{
  "dataset": "photos of plants, animals and fungi (iNaturalist)",
  "train_examples": 77898,
  "crop_scale_min": 0.5,
  "horizontal_flip": true,
  "arch": "poolformer",
  "activation": "relu",
  "layer_scale_init": 1.0,
  "parallel_block": false,
  "widths": [64, 128, 256, 512],
  "muon_scale": "match_rms_adamw",
  "lr": 0.0023,
  "momentum": 0.85,
  "nesterov": true,
  "orthogonalizer": "polar_express",
  "batch_size": 512
}
Rows from block 3, named by matrix and row number. Rows with one number belong to one neuron. Each number is 128 + 32 x the weight over its row's rms, rounded and kept within 0 to 255. All counts start at 0. After the name is the row's rms in percent of the matrix's.
# fc1: MLP up (model.blocks.3.mlp.fc1.weight, 384x128), inputs 0-127
# fc2: MLP down (model.blocks.3.mlp.fc2.weight, 128x384, transposed), outputs 0-127
fc1.168 103 [124 154 146 150 144 127 130 164 130 217 146 132 150 126 133 171 124 150 153 156 118 139 109 176 148 167 129 111 180 110  86 162 131 149 129  85 118  84  93 143 181 145 134 136 123 151  95 131  92 126 141 125 110 129 107  99 207 128 106 157 200 130 132 155 110  77  95 155 136 151  93  95  96 172  53 148 150  58 131 111  99 105 137 104 149 118 106 160 119  50  89 110 114 128  55 109 105  94 175 143  56 118 140  84 177 136  72  85  71 121 138 150 165 144 122 154  98 149 163 107 180 141 133  77 114 116 180 144]
fc2.168 091 [129 167 152 130 162 149 114 167 110  61 110 191  65 120  78 212 167 116  89  76 181 123 128 125 213 106  39 102 166 172 147 119  93 143 115 133  80 142 166  77 122 140 136 142 163 124 182 112 121 173 129 110 133 129 116  40  89 131 109 114 102 123 151 159 104 115 152 146 158 131 125 139 119 113 115 133 117 142  78 102 104 161  91 173 115 144 136 114  71 108 131 148 122 152 147 137 120 146  82 114 110 124  66 115 108 122 202 124 133  80  65 107 142 167 105 163 113 171 108 118 110 127 142 125 138 133 171 153]
fc1.169 096 [172  92  91 131 109 119  78 115 113 114 102  52 158 131 151  80 150  58 132 167 161 158 126 110 156 188 173 156  48  94 118 181 181 183 139 167 140  77 137 109 168  83 160 122 123 101 107 134 146 127 148  58 206 152 170 105 123 114 141 115 133 144 116 150  95 121 145 113 129 121 111 158  97 126 106 145 127 147  93 119 120 154 132 158 120 165 173  90  98 122 125 123 160 148 126 136 155 141  98 131 128 156  73 125  82 123 173 152 148  74 146 107 172 122 119 128 132 138 165 131 151 123 125  28 152  71 130 203]
fc2.169 120 [125 146 110 106 152 123 112 145  93 147  94 135 105 104 104 105 110 136 146  73 155 184 133 151  74 101 197 129  90 124 107  48 141  79  99 140 148 176 185  88  97  65  74 180 135  94 102 122 113 186 145  80  62 130 116 174 195 100 110 118 115 163 132  97 163 125  59 159 104 172 111 153 149 137 110 111 168 135 103 145 172 101  93  55 136 157  52  97 124 139 172 134 134 117 136 119 111 104 182 127 124 146 134 141 177 119 136  83 114 139 109 127 156 109 156 150  86 177 109 133 129 153  72 108 117 109 141 126]
fc1.170 092 [208 156  94 138  82  85 125 171 116 155 143  97 152 159 107 102 113  97 111 125  90 162 139 144 163 157 130 128 147 104  87 106 162  76 114 118 110  40 170 105 133 131 159 128  96 138  95  88 114 143 185 123 167 118 188 151  90 141 121  95 132 174  99 120 103  98 156 125 105 154 124 110  93 145 120 142  74 161 177 134  71 106 106 146 135 161 129 101 124 135 146 132 137  67 138 119 203 129 146 101 100 169 176 113 172  23 130 148 131  92 131 106 168  67 108 135  74 104 120 165 146 129 122  93  78 150 133  73]
fc2.170 088 [131 100 107 165 117 160 157 100 102 105 124 118 123 133 138 112 160 172 153 118 156 119  84 158 128 110 118  64 103 150  58  98 106 126 113  41 124  86  96 118 139 120  71  93 138 113 152  30 103 103 154 113 103 156 135 115 160 119 142 106 171 119 137 140 128 129 154 112 126 174  79 151 143 174  99 139 150 149 101 175 134 120  82 129 160  79  76 149 112 148  89 103 153 106 138  85 155  98 170 111 199 102 128 154  81 156 166 131  94 129 159 107  93 151  92 154  98 110  57 143 117  61 129 133 145 149  37 180]
fc1.171 096 [ 39 122 163 189 116 125 123 149  88 149 128 128 106 121 151 150 131 148 118 173 150 120 109 149 147 117 124 147 187 136 132  98 114 168 137 141 135 131 161 118 171 153 115 158  89 132 115 121 149 165  62 164 158 172  99  88 112  72 149 163 175 133  85  95 133 139 180 160 109 103 178 201  78 129  93 148 113 147 107  82 100 122 147 114 104  93  96  90 105 114  57 136  98  61 107 125 147 155 135  87 117 130 166 154 108 211 135 139 133 135 172  56 154  94  72 153 211 172 153 146 138 113 112 131 139 141 128 122]
fc2.171 091 [154 125 106  69 104 114 146 134 159 100 114 131  92 110 114  38 141  99 151  84 127 110 108 134  92 136 129 135  89 164 118 195 154  86 121  72 105 163 143  76 174 134 135 127 154  98  97 151  67 152 158 119  88 117 123 141 106 164  84 134 128 157 185 142  81  94 121 186 185 124 127 163 156 130 133 140 127 173 174 120  88  63 137  97 156 166  95 114 166 146 218 143  67 180  90 171 107 109 134  81 129 135 118 121 178  45 132 159 123  98  92 149 112 142 143 137 115 128 119 129 177 147 153 130 105 130 167 140]
fc1.172 112 [114 132 114 125 126 111  88 179 127  77  96 149 117  98 130 118 127 141 133 167 134 156 148 104 110 160 106  91  95  81 110  99  81 137 131 166 140 178 140 137  70  88 173 139 120  88 134 104 164 203 116 161 104 101 150 104 143  80 106 228 124 176 115 108 169 122 165 123  93 112 132 104 174  67 192 212 134  85 148 112 121 123 163 173 124 151 142  89 146 133 168 113 133 104 129 109 137  87 123 153  78 176 108 159 190  88 126 100 109  88 167 166 153  91 148 162 134 103 192 129 165 110 170 132 150 152 120  92]
fc2.172 111 [ 87 132 133 133 155 103 196 108 120 136 126 136 140 150 136 113  83 158  77 112 160 122  86  87 150  85 144 138  78 166 140 163 129 170  96  96  94 144 162 113 140 162 119 131  89 119 161 118 147 157 138 144 167 168 110  64 156 138 116 143 129 148 119 162 113 114 146  89 152 124 139 196 126 150 133 230 140 137  78 137 197 127 152 167 167 112 105 134 157  89 191 132 147  83 174  98 117 103 148 194 103 135 139 107 142  99 101  85 178 131 166 162 165 151 132 122 183 172 227 152 137 148 143  76 163 139 139 109]
fc1.173 105 [145 204 130 134 135 117 142 152 155 134  70 115 122 138 129 114 133 112 200 134 121 137 185 122 133 142 133  77 158 134 128  86 156 151 220 125 111 155  91 154  95 128 117 120 128 116 153  70 150 147 129 135 162 131 161 105 146 123 181  68 140 121 154 127 161 134 176 132 143 113 161 123 135 121 169 103 133 130 112 133  10 139  59 139 182  85 110  99 123 157 104 173  86 131 117  80  89 101 182 108 103 113 146 125 145 142 121 108 111 110 130 151  61  87 148 146 175 174 168 100 181 125 191 152 187 108  87 124]
fc2.173 130 [150 118 111 100  81 154  92 127 125  85 137 112 117 104 181 165 102  62 103  88 103 103  75 134  97 107 108 100 153 180  76 142 128  94 140 181 145 127 170 166 124 160 145 143 166 137 104  98  94 107 138 139  80 155 133 162 160 122  83 142 158 144 162  99 173 110 139  88 116 128 171  91 160 146 149 140 130  51 113 118 216 156  71  89 118 172  91 125 103  97 106 126 146 129 129 189 197 152 120 195  89 123 111  94 163 125  75 165 145 178 141 143 176 142  94 126  91 160 122 111 109 152 154  80 153 156 139  82]
fc1.174 103 [182 176 196 107 139 163 133 135 125 149 127 111 127 129 143  81 150 143  69 163  88 110 142 148 171 129 176 108 101 138 151 108  77 130 196 107 161 107 149 183 149  97 121 138 115 117 139 143 119 118 158  93 185 105 135 127 121  88 107 134 138 111 127 192 129 179 170  76 115 142 156 154  89 163 130 101 132 126  78  88  84 106 118 156 112 108 111 129 120  96  70 192 160 171  68 110 222 132  76 176 137 153  90 106 136  77 130 159 109 129 125 117 165  64 174 173 132 160 165 102 180 121 143 119 136  89 148 129]
fc2.174 103 [140 106 110 122 102  54 140 115 130 129 139 108 134 165  86 224  99  98 117 107 166 133 130 108 131 151  97 167 170 110 126 127 123 153  97 175  83 143 113  65 126 131 147 165 151 102 157 148 121  97 124 106 108 120 117 158 150 115 159 124 158 143  96  59 195 152  91 190 112 139 149 119 146 148  80  81 141 118 176 169 144 145 158 122 130  23 130 163 126 127 175  54 128 178 164 171  74  89 154  84 130  77 156 203 142 141 163 142 124  75 168 128 124 110 132 130  87 113 152 125 143 141 133 125 136 117 114 168]
fc1.175 102 [109 130 131 135  79 140  96 117 177 150 128 124 163 128 140 199 111 100 178  96 109  99 124  62 114 135 113 107 135 128 207 115  81 209 160 152 116 135 102 164 104 107 168 143 151 201 183 166 190  90 108 108 107 152 134 114 112 162 125 150 149 113 101 128 143  84 128 129  90 139 123 161 150 123 128  94 122 140 219 145 136 135  87 202 168 104 101 117 139 119  96 156  60 113 134 123  96 132 107 126 157 129 118 102 166 110 156 142 120 134 151 147  59 166 177 168 140 126 148 113 147 137  77 178 121  63 117 185]
fc2.175 123 [119 123 127 138 107  48 133  96 129 154 106 147  93  96 156 168 193 135 136 193  82 163  99 159 148 143 166 151 101 157 116 115 115  76 160 154 109 116  86 100 137 135  89 134 134 125 135 134  68 159 137 145 139 135 145 181 169 165 138 218 158 129 117 104 150 146 102 123 165 139 116 148 107  87 135  99 135  82 137 100 101 136 130 114 149 164  80 173 170  94  88 118 145 174 122 103 130 126 150  56  56 162  98  86  78 185  95 154  93 121  45 125 153 133 152 125  75 153 187 154 117 117 157 147  85 115 161 123]
fc1.176 097 [ 75 148 150 116 114 106 162 114 175 133  83  49 133 150 164 179 136  84 158 114 107 155 203 176 142  81 101 121 167 138  88 140 162 103  85 151 100 160 114 168  96  78 119 138 133  45 168 165 153 167 130 109 137  86 112 165  82 133 154 181 136 157 100 138 119 149 155 144 135 150 144 127 149 108  99 127 160 144 104 135 184 131 144 158 125 168 137 128 132 110 118 125 110  74 123 130 122 127 135 119 105 132 103  88 121 160 170 117 144 138 128 137  92 144 212 153  20 136 165 143 175 133 127 109  80  71 100 187]
fc2.176 129 [126 107 134 133 132 111 139 131 115 114 128 137 106  80  92  44  85 174 143 217 133 127 154 143 102 135 114 141 117  95 157 105 127  79 144 152 103 109 186 111 130 142 140 145  78 189  67  97  84 153 112 121 148 142 154  83 177 178 165  63 114 135 134 124  86 135 130 117  82 114 124 116 166 161 165 168 144 101  98 104  98 129  50 145 132  82 189 120 110 150 132 177  97 156 141 139  86  84  95 140 172 140  87 160 134 131 105 129 120 110 153 174 119 132 105 119 161 160 108 142  46  54 183 111 116 125  87 107]
fc1.177 097 [163 152 101 204  92 135 147  84 121 118  93 105  53 138 102  90 111 130 140 158 127 138 115 129 184 157 145  74 171 106 124  92 131  98 105 105 159 146 136  54 141 162 180 166 143 128 106  93  79 161 117 139 118 146 133 161 138  71  65 146 115 106 135  88 146 120 130 151 132 119 172  89 103 129 177 135 135 142 101 152 119 165 151 101 179 115  76 138 133 141 117 163 153 195 131 155 100 138 160 117 114  69  74 159 161 174 121  93 181 173 142 138 134 110 119 160 170  62 160  98 118 134 202 112  65 136 108  84]
fc2.177 088 [137  91  88 149 152  87 136 156 155 125 164  91  77 206 146 156 163 164 133 136  88  74 155 109 161  52 102 118 115 122 159 152 173  90  92 146 173 146 104 153 138 119  82 171 142 100 126  90 144 131 144 119 169  55 115 164 150 153 153 159 169 157 183 126 174  91  66 104 142  90 145 133 148 174 133 123 123 149 104 135 106 116 166 137 132 148 181 210 143 120 173 112 123  74 128 124 137 113 112 142 124 150 182 140 120  95  90 156 114 130  89 115 122 160 159 118  93 149 165 183 158  90 198 154 133 192 125 127]
fc1.178 095 [103 182 130 144 118 119  89 175 255 151 156 162 123 116 145 130 143  79 146 157 140 149 132 164 191 133 113 129 117 164 102 122 167 151 120 119  96  93 147 112 133 151 107 155  84 187  71 139 139 112 118  93 131 149  68 129 195 145 144 167 120 126 125 144 112 135 122 134 156 140  97 124 101 171  70 119 155 111 116 148 130 121 138 137 107 142 163 107 133 120 104 112 138 155 124 133  97 168 141 124 107 143 123 124 141 101 199 120 102 119  96 177 159 110 133 164 131  86 167 125  95 146 123 184 155 166 155  33]
fc2.178 065 [147 103 156 161 138 107 127 134   4  97 126 121  94 173 160 170  95 173  95  70 144 161  85 152 111 127 171 163 154 110 122 133 134 147 141 142 126 127 158 129  89 117 153 123 172  75 226  86 124 105 119 147 134 142 171 135  99 100  76   8 140 150 149 107 119 158 127 165 146 148 129 120 152 119 101 161  98 134 117 130 157 112  84 134 204 120 140 165  75 139 114 125 146 149 122 116 131 106  96 131 124 171 114 121  67 149 126 111 115 152  82 131 106 154 153 149 106 135  82  89 116 108 136 129 121 116 110 208]
fc1.179 096 [164 153 101 153 159 111 134 140 112 131 116 149 146 145 156  62  68 103 128 124 120 115 125 135 142 180 115 102 126 159 160  95 131 103 143 135  74 129 157 133  61 144 136  67 128 136 152  95  75  89 158 113 149  84 132 139 113  63 119 118 155 141 114 134 144  91 140 126 112 143  74 114 129 171 102 180 144 102  90  94 162 101 120  90 167 184 126  78 172 137  96 157 129 114 160 191 176 155  91 148 196  47 147 186  83 224 114 128 127 119 121 138 117  89 112 151 161 136 179 144 142 150 157 192 166 102 131 157]
fc2.179 098 [160 144  62 114 137 102  48 126 131 130 124 128 105 133 102 114 155  81 139 126  94  82 161 117 160 105 137  96  89  93  99 207 138  97 116 128 102 156  92 184 184 126 110 172 230 129 125 107 125 110 136 144 129  58 110 178 164 149 164 154 143 161 109 108 101  90 120 171 138 142 143 172 169 101 152 100  62 147 165 156 139  91 131 151 108  89 146  94  69 117 107 159 157 149 101 172 118 104  91 127 152 124 127 121 138 129 150 192  46 135 129 109 123  86 150 100  63  94 118 131 111 161 143 170 149 103 113 118]
fc1.180 105 [135 167 173  84 151 145 157 107  69 112 166  61 125 131  88 171 110 147 139 137 136 125 162  76 136 188 107 148  74  88 129 174 148 142  51 135 154 112 116 146 145 113 167 178  76 102 144 104 171 110 130  77 145 135 121  95 121 129 118 136 168 114 129 155 138 120 149 135 136 180  86 111 125 170  66 138 130 150 120 110 127 117 195 176  70 138  81 101 128 115 131 155 108 133 133 143  97  88 107 131 141 150  38 182 121 185 107 139  91 158 159 142 147 181 123 121 116 120 160 162 164 143 123  82 207 112  96  78]
fc2.180 108 [117 147  87 157 182 141  62 135 129 114 157 116  92 150 138  28 142 150 115  92 181 143 136 152  85 160 136  71 168 158 132 111  96 153 123 138 167 134 108 122 140 163  82 128 148  88 116 113 185 120 142 151  84 132 124 100 140  90 113 118 160 147  98 177 134 118 103  93 142 141 143 107  99  74 149 113  97 146 119 145 115 100 118  60 166 190  81 167 135  82  91  69 113  94 173 168  92 145 135 116 134 100 130 138 160 160 109 220 134 153 121 191 155  87 108 127 161  96 186 140  97 105 185 108 112 114 148 159]
fc1.181 094 [ 75 137 175 161 165 155 167 111 100 139 197  78 114 147  96 204  79  92 146 153  87 125 139 125 143 187 124  99 137 131 128 115  91 139 163 140 132 159 105 122 105 157 117 111 113 165 169 138 158 136 118 116 148 128 121 148 118  80 183 188 148 148 129 129  91 161 123 115 133 160 123 158 195 124  85 154 120 130 124 175 133 155 177  94 152 154  47 168 108  96 202 134 200 140 149 174 156 100 114 123 177 169 100  98 145 144 138 152 151 107 133 154 171 101 173 125 160  97 112 202 108 152  86 137  91 116 119  75]
fc2.181 061 [147 106 118 175  93 119 139 102 124 102 123 159  58 123 146 118 148 176 154 140 165 131 166 106 122 139 105 108 119 178 123 114 112 147 131 124  94 112 108 152 152 113 143  50 143 173 138 107  83  86 154 150 132 125 155 196  72 143 154  72 164 131  79 127 105 154 110 120 144 206 106 142 123 185 172 130 194 142 178 135 158  88 173  90  75 131 138 152 143 174 116 101 100 122 102  93  83 139 125 151 117 123 130 135 122 115 142 121 139 126 159 121  84  86 128 124 123  50  81 199 170 144 171  89 193 160 196 156]
fc1.182 090 [182 114 115 119 152 130 169 196 170 108  87 113 112 133 123 143  86 107 149 157 128 101  73 147 106  67 114  75 126  87 127  99 170  98 155  80 104  67 158 122  94 114 134 128 181  85 132 186  91 145  80 173 110  94 112 150  93 106 114 137 123 155 130 126 105  96 113 130 139 151 169  53  97 144 110 135 143 132 103 103 169 139 156  91 114 116 143 129 130 133 127 160 152  97  93 127 152 108  96  91 163  97 159  75 137 213 107 110 131 158 141  85  85 109 215  59 155  87 179  92 105 138 131 183 109 164 116 126]
fc2.182 133 [ 97 150 116 107 130 125  72  98 128 154 105 142 153  84 166 170 110 107 184  79 156  69 158 170  54 107 106 127 104 139 173 146 123 122 169 123 139 168 124 147 138 114 143 126  96 150  63 158 144 132 113 111  94  86 109 122 171  88  95 133 166 147 179 178 147  85 121 115 142 126 207 171 124  65 159  83 174 141 164 137 104 126 147 108 154 140 177 138 111  85 124 153 102  68 109 186 123 154  81 151  96 167 117 162 131 116 159 108  49 147 138 158 130 164 102 139 134 132 111 158  46 119 143 129 173 149 149  80]
fc1.183 097 [162 111 178  84 157  95 113 156 124 105 164 168  33 107 160  93 126 104 180 164 153 119 143 142 124  65 116 111 141 137  97 125 141 123  94 118  77 114 136 120  26  77  96  85  82 111 175 134 149  92 183  89 102 178  99 172 148  92 174 115 138 141 126 155  98 131 174  71  98  95 124  86 126 103  72 147  83 170  91 115 115 109 113 104 110 115  94 138 137 166  97  98 107 172 137 119  97 125 105 128 119  75 125  92  96 135 136 139 105 153  91 143 130  85 174 105 136  86 162 156 168 113  98 154 115  72 108 111]
fc2.183 093 [106 147 136 136  78 141 154 143  80 111 131  77 178 160 148 129 127 115  79 110 152  90  61 148 186 148 133 162 114 148 134 122 130 118 159 123 146 141 112 113 160 143 181 140 126  89 147 112 110  99  87 111 166 140 152 178  93 174  93 103 200 115 138  96 146 131 144 154  99  98 116  71 117 148  76 195 148  84 234 111 171 187 144 161 103 139 132 189 106 133  93 154  92 100 147 154 112 106 146 199 143  90 168 119 159 121 107 107  43 144 128 130 130 144 164 108  88 125  96 120 155 144 154 142  74 125 106 101]
fc1.184 100 [108 135 143 156 100 170 127 120 133 107 134 198 120 143 135 171 123 102 135 141 110 105 125 114 140 187 154 184 145 148 189  96 160 165 177 164 136  96 124  95 181 134 124 172 145 195 126 170 121 141  37 127  95 165 120 115 134 122 213  90 106 112 218 138 125  80  82  99 127 127 167 122 127 123 159 136 107 125 139 165 160 138 168 107 104 115 103  99 137 134 147 104 115  60  75 145 180  96 214 106 114 130 135 112 142 163  59 142 111 151 131 144 132 142 128 164 130 115  79  76  93 145 157 128 112 114 166 166]
fc2.184 113 [153 127 150 105 185 120 151  91 173  81 182 126 178 139 134  79 168  99 115 118 143  86  88 155  98  65 110  88 156 136 103 146  78 125 134  90 117 124 110  99 108  99 135  58 173  96 128 140 102 101 127 152 174 117 151  57 161 117 126 171 104  60  91  95  76  33 172 144 170  99 148 102 137 109 100 136 197 124 127 171 104 138 124 113 151  80 155 172 129 161 115 131  73 145 168 155 104 137 101 121 125 146 156 150 118 135 196 163 118 130 152 107 162 121 120 153 170 104 186 133 174 128 127 147  97 144 158 112]
fc1.185 102 [103 150 125 168  86 139 106  65 175  77  85 153  77 120  85  91 105 135 204 153 223 154 162  88 141 138 117  83 125 114 118 101 123 147 168 121 121 143 144 189 128  82 135  65 183 144 132  83  73 101 126  80  52 113 155 153 108 133  76 140 122 109 135  90 165  80 131 162  90 123  88 129 120  81 137 163 183  76  99 150 176 107 148  92 141 147 101 116 131 158 128  76 106 133 141 108 139  96 119 157 130 111 113 132  88 126 121 110 141 125  94 131 144  97 169 134 129  95 125 110 182 108 160 142 147 198 145 127]
fc2.185 079 [122 142 120 143 146  99 124 146 127 161 153  85 185 208 103 154 121  85 180 124 139 145  91 120 162 128 117 153 116  88 143 145 121 117  49 114  95 176 120 101 192 167 117  56 149 124 221 139 134 114 140 158 145 134 173  94 123 112 120 144 145 160 120  88 144 131  78  89  80  66 153 145 160 164 144 139 111 202 179 132 138 101 182 140 131  76 129 156 110 147 118 148 132  95 153 114 162  85 115 126 143  79 123 117  84  58 114  74 113  89 116 150 134 135 125  67 151 129 134 150 164 136 182 166 170 142 128  99]
fc1.186 104 [141 148 118 150 172 131 102 132 143  82 105 117 111  71 108  77 126 126 106 133 100  82 105 171 145 138 131 134 149 100 112  94 119  96 193 130 172  77 113 125 123 159 151 182 107 146 128  85 103 130  92 150 157 167 135  91 163 111 152 136 165 122  81 154 161 132 105 122 122  55 133 121  39 161 128 178 126 101 150 120  93 125 161 189 150  78 119  88 159 201 104 126 107 104  94 125  64  98  68 158 170 158 112 134 126 197 145 176  55 121 146 160 150 134 117 118 101  73 192  95 106 142 140 144 111 118 169 144]
fc2.186 093 [ 89 186  86 119 158 149 147 125 101 101 106 147  68  91 165  95 100 174 105 100 150 139 105  98 164 127 161 152 118 119  85 177 187 154  65 185 220 126 117 147  78 147 130  95 123 100 135 178 150 160 133 148 121 148 125 160 125  88  88 145 155 164 125 127  78  86 202 115  88 161 107  81 168 103 169 124 122 125 165 143 179 139 137  99 119 120  83 139 160 158 174 119 145  24 153 108 138 156 134  98 135 142  75 112 150 140 122 136 154 126 126 146  96 100  90  99 144 130 160 126 109 124 129 141 160  66 165 153]
fc1.187 096 [130 156 121  96 177 115 121 107 114 153 125  42  96 126 132 134 119 131 165  92 206 125 134  69 141  92 180 146  95 177 123  52 138 134 134 171 136 141  94 170 109 103  91 164 110 138 132  99 150 193 116 112 105 186 160 141 151 169 128 137  96 149 125 126  95 126 119 141 187 124 114 141 141  87  91 113  74 164 154 179 179 158 162  86 126  84 134 170  71 133 127 108 108 143 133 189 127 114  90 109 124 149 126  55 196 100 139 135 153  98 137 117 132 109 164 111 162 156  74  89 110 165 166 122  75 174 110 104]
fc2.187 106 [123 102 134 145 110  93  99 122 148 144 106 178 134 132 145 171 137 106 130  95 101 109 113 103 117 210 158 140 186 112 167 157 120  83 175 151  38 149 129  64  87 162 134 140 144 107  97 101 159 133 123 156 127 123 113 148 124 104 177 118 129 112 144 119 131  98 190 108 180 120 186 109 116  74 196  79 174  91 145 116 149 136 146 139  79 123  91 164 149 162 126 134 118 102  93 169 103 107 172  84 173 144  96 152 135  64 150 119 152 134 132 117 108  81 170 126  59  82 139 147 130 167 100 140 209 186 118 134]
fc1.188 086 [118  99 138 139 101 174 114 113 115 121  78 118 156 120 131 162  81 159 135 113 151 159 189  84  91 185 110  95 152 137 125 107 108 105 126 112 133 126  96  33 126 130 152 111 148  84 145 152 136  99 134 118 149 139 146 144 101  96  81 150  99 136 179 122 134 114 148 136 109 148 146 171 136 150 105 152  79 149 137  67 136 127 106 157 105 145 156 104 139 113  61 184 141 203 123 105 129  87 177 110  58 158  83 184 101  40 123 160 118  98 161 181 132 129  64 132 110 129 162 141 183 130 178 102 188 167 159 103]
fc2.188 114 [ 98  98 108 165 166 148 156 147 144  76 168  93 149  94 141 113 184  91 150 111 143 132 132 174 150 119 110 144  58 126 112 118 123 103 180  85  99 146 191 200 114 132 159 155  80 164 152 143 125 153  81 124  83  75 104 128 143 109 144 159  73 132 135 130 143 143 122  71 109  94 161 127 178 193 155 135 200  76  93 153 140 168  49 116 162  91 104 131 113 151 125  93 126 108 156 173 165 141 136 121 133 131 188 146 100 130 139  92 135 151 139 119 114 130 138 169 175 215  83 146  95 108 164 114 117 135  90 125]
fc1.189 094 [117 161  76 112 146 125 158 106 148 159 104  50 117 103 112 125  55 155 125  91 104 141 185 123 119  86 102 157  79 117  76 129  86 141  83 128 103  75  95 118 142 177 110 126 181  92 116 141 109 132 172  76 219 141 162 155 135  71 113 127 116  84 130 128 141 123 172 155 150 147 139 164 118 114 142 188  95 164 106 132 153 112  63 134 121 153  73 113 138 135 106 147 175 202 143 175  74 102 143 111 139 161  79  99 115 101 169  87 102 146 120  74 150 163 140 137  89 107 168 130 137 158  93 134 121 141 131  78]
fc2.189 097 [113 129 119 185 170 131  89  89  91 108 188 128 151 113 119 176 183 112 191  97 178 131 129 144 188 128 131 126 111 152  97 113 108 188 183 129  83 117  59 120  97  81 116 142 117 122 142 167 103  83 140 141  97 105  82 111 121 126 123 171 117 117  79 132 118 167 147 100 135 153  92  94 167 180 139 107 180  89 190 137 128  84 114  85 172 137 164 100 151 131 109 131 120 105 173 123 140 129 138  23 147 110 172 148 132 122 139 179 131  99 113 147  89 146 119 149 189 160  64 133  97 115 114 128  91 118 166 175]
fc1.190 134 [118 161 153 124 158 140 145 166 129 206 132 140 130  91  91 223 166 157 120 137 165 141 146 107  94 136 124 168 156 135  85 116 139 126 122 102 103  89 111 142 141 138 107 126 110 147 173 121 209 117 133 118 147 135 162  80 145 121  65 147 217  56 159 112  91 100  31 138  58 153 117 107 113 139 130  99 118 159  68 136 159  94 147 162 125 105 140 129 110 112 117 102 130  99 102 103 138  93 155 112 119 139 123  18 167 161 144 121 111 142 160  70 127 115 151 125 131 156 120 177 117 128 159 102 102 135  95 137]
fc2.190 116 [125 139 121 142 196 107 149 134 115  31 103 165  80 153 113 181  93 103  85  93 157 114 115 124 175 143 104 112 127 132 152 144 113 139 120 129 122 118 126 106 120  94 143 121 155 111 160  85 170 184 144 127 140 139 136 122 111 147 148  77 126 112 121 163 129 134 135 120 180 106 137  85  94 140 122 116 128 184  85 109 145 124 138 197 151 103 144 133  88 121 127 138 134  84 161  94  51 118 164 113  69 162  79 119 132 140 211 167  73 125  57  86 110 134 165 115  67 159 105 108 147 101 134 134 133 193 222 155]
fc1.191 093 [163 131  57 113 120  74 156 133 121 138 159 107 190 134 124 110 137 105  93 128 116 177  85 140 123  53 160 124 149 104 117 112 164 128 133 118 124 167 134 119 117 165  70 150  97 138 156  97 118 147 100 156 124 141 149 181 120 108  91 176 153 180 103 148 178 115 172  90 126 171  57 102 166 149 103 170 133 136  77  77 105 128 120 162 137 117  92 137  94 129  95 150  99 131 122  57 121  72 143 124 115 104 115 171  37 119 122 133 106  95 100 164 113 100  68 173 155  85  76  92 194 119 170 124 156 133  96 103]
fc2.191 090 [ 94  71 200  88 157  56 144 114 142 195 131 134 127 180  99 168 111 148 183 176 173 144 123  92 136 152 104  79 138 137 111 146 140 144 166 146  82  83 121 119 115 127 163  96 156 132  91 186 110 169 134 134 133  77 100  94 148 135 158 144 163 104 126 112 183 154  66 177 137  98 151 107 142  83 116 122 122 145 155 141 190  81 134 170 139 147 135 137  88 155 171 146 165 109 149 149 117 116 110 106 140 191 217 113 180 103  69 126 125 140 169 143 138 157 145 118 109 174  86 193 109 135 128 119 114 112 128 158]
fc1.192 091 [ 44 132  96 125 138 126 112  62 134  92  96 130  73 125 101 152 117 145 178 216 162 143 184 145 133 106 160  96 159 156 112 103 116 117 110 102 124 125 142 128 119 128 135 115 137  76 137 145 142  88 168  88  94 152 184 101 108 128 160 173  56  83 116 134 169  70  66 106 143 185 113 147 135 108 148 140 142  91 135 120 156 171 178 130 139 159 105 112 109 124 136 158 126 152 146 106 133 152 185 155  97 175 122 106  93  83 104 114 147 157 139 123 199 143  87 115 118  96 130 109 197  38 154  97 101 158 124 112]
fc2.192 097 [168 137 130 122 117 108 202 172 103 156 152 169 174 130 172 188 175 115 156 122 155 127 128 116 139 163 109 118  82 109 148 163  93 120 103 184 122 167 111 121 167 139  79 102  78 165 131 172 118 110 144 147  92 190  68 111 173 198 111  75 143 143 177  95 140 144 149 130 110 146 102 146 172 135 165 146 136 156 110 131  89 106 142 161 124  47 184 111 190 160 127 101 120  60 182 148 111 101 115 125 141 137 101 164  87 147 129 126 145 132 127 144 107 139  58  99 138 103 130 176 119 138 154  95 150  72  78  94]
fc1.193 100 [157 142 143 130 151 105 140 130 160 126 132 123 156 130 104 163  76 126 159  74 101 133 132 107  77 160 126 182 117 101 104  76 111  55  93 137 167 150  67 110 164  79 100  66  97 110 147 100 172 107 121  81 159 100 190 164 168 168 100 140 115 165 142 113 145 131 163  86 125 157 144 111 146 135 125 122 165 127 128 135  96 135 113 127 167 140 203 114 131  93  68 148 131 104  83 121 133 171 163 155 122 127  95 146  84  89 132  39 170 105 148 157 125 180 102 135  81  81 169 160 118  95 171 164 161  76  89  91]
fc2.193 079 [152 136 146  91 141 148 157 185 148 100 108 107 121  76 114 106 112 110 113 127 126  98 138 101 135 142 138  84  97 127 112 214 123 171 132 107 127 148 169  77 123 138 133 181 106  82 149 118 117  79 103 108 125 135 131 128 147 146 129  93 115 111 121 121 163  95 171  96 129 142 157 135 103 120 117 164 107  94 157 105  90 159 100 142 158 201  71 137 107 136 174 119 144 148 111 136 174  57 122 105 100  88 160 107  78 109  91 154  49 113 119 100 184 154 136 137 117 128 172  29 149  90 118  80  33 132 181  83]
fc1.194 097 [136 114  64 107  69 115 145 115 135 119  94 116 111 125 114 201 117 114 110  96  78 117  89 101 162  84 147 220 165 114  49 128  64 140 123 109 124 151 172 147 135 126 145 159  83 111  49  77 117  95 102  70 141 142 173 147 123 114 101 121 148  80 170 134 122 121 139 129 128 126 130 165 136 117 108 146  82 153 192 101 159 154  98 185 117  79 162 200  98 163 122 159 118 143 132 149 100  91 133 112 137 136 117 152 120 104  90 126 107  77 174 125 200  85 136 123 107  83  95 119 146 121  75 140 121 129 142  88]
fc2.194 098 [128 141 117 120 120 146 114 154  86  98  92 127 152 151 122  49 149 170  97 211  61 142 126 118 108 150 112 117 157 187 131  83 125 120  71 111 157 101 144 105 149  85 146  57 171 128 146 127 136 140 159 115 142 186  97  95 136  80 127 136 156 127 135 165 146  77 189  99 123  92 104 152  57 108 123 119 115 172  99 102 175 121 145  26 118 113 103  61 136  69 130 128  97 136 136  78 107 118 107 145 158 119 144 153 200 112 140 127 117 116 115 116 153 139 122 148 104 138 109 124 106 103 150 150 223 144 149 146]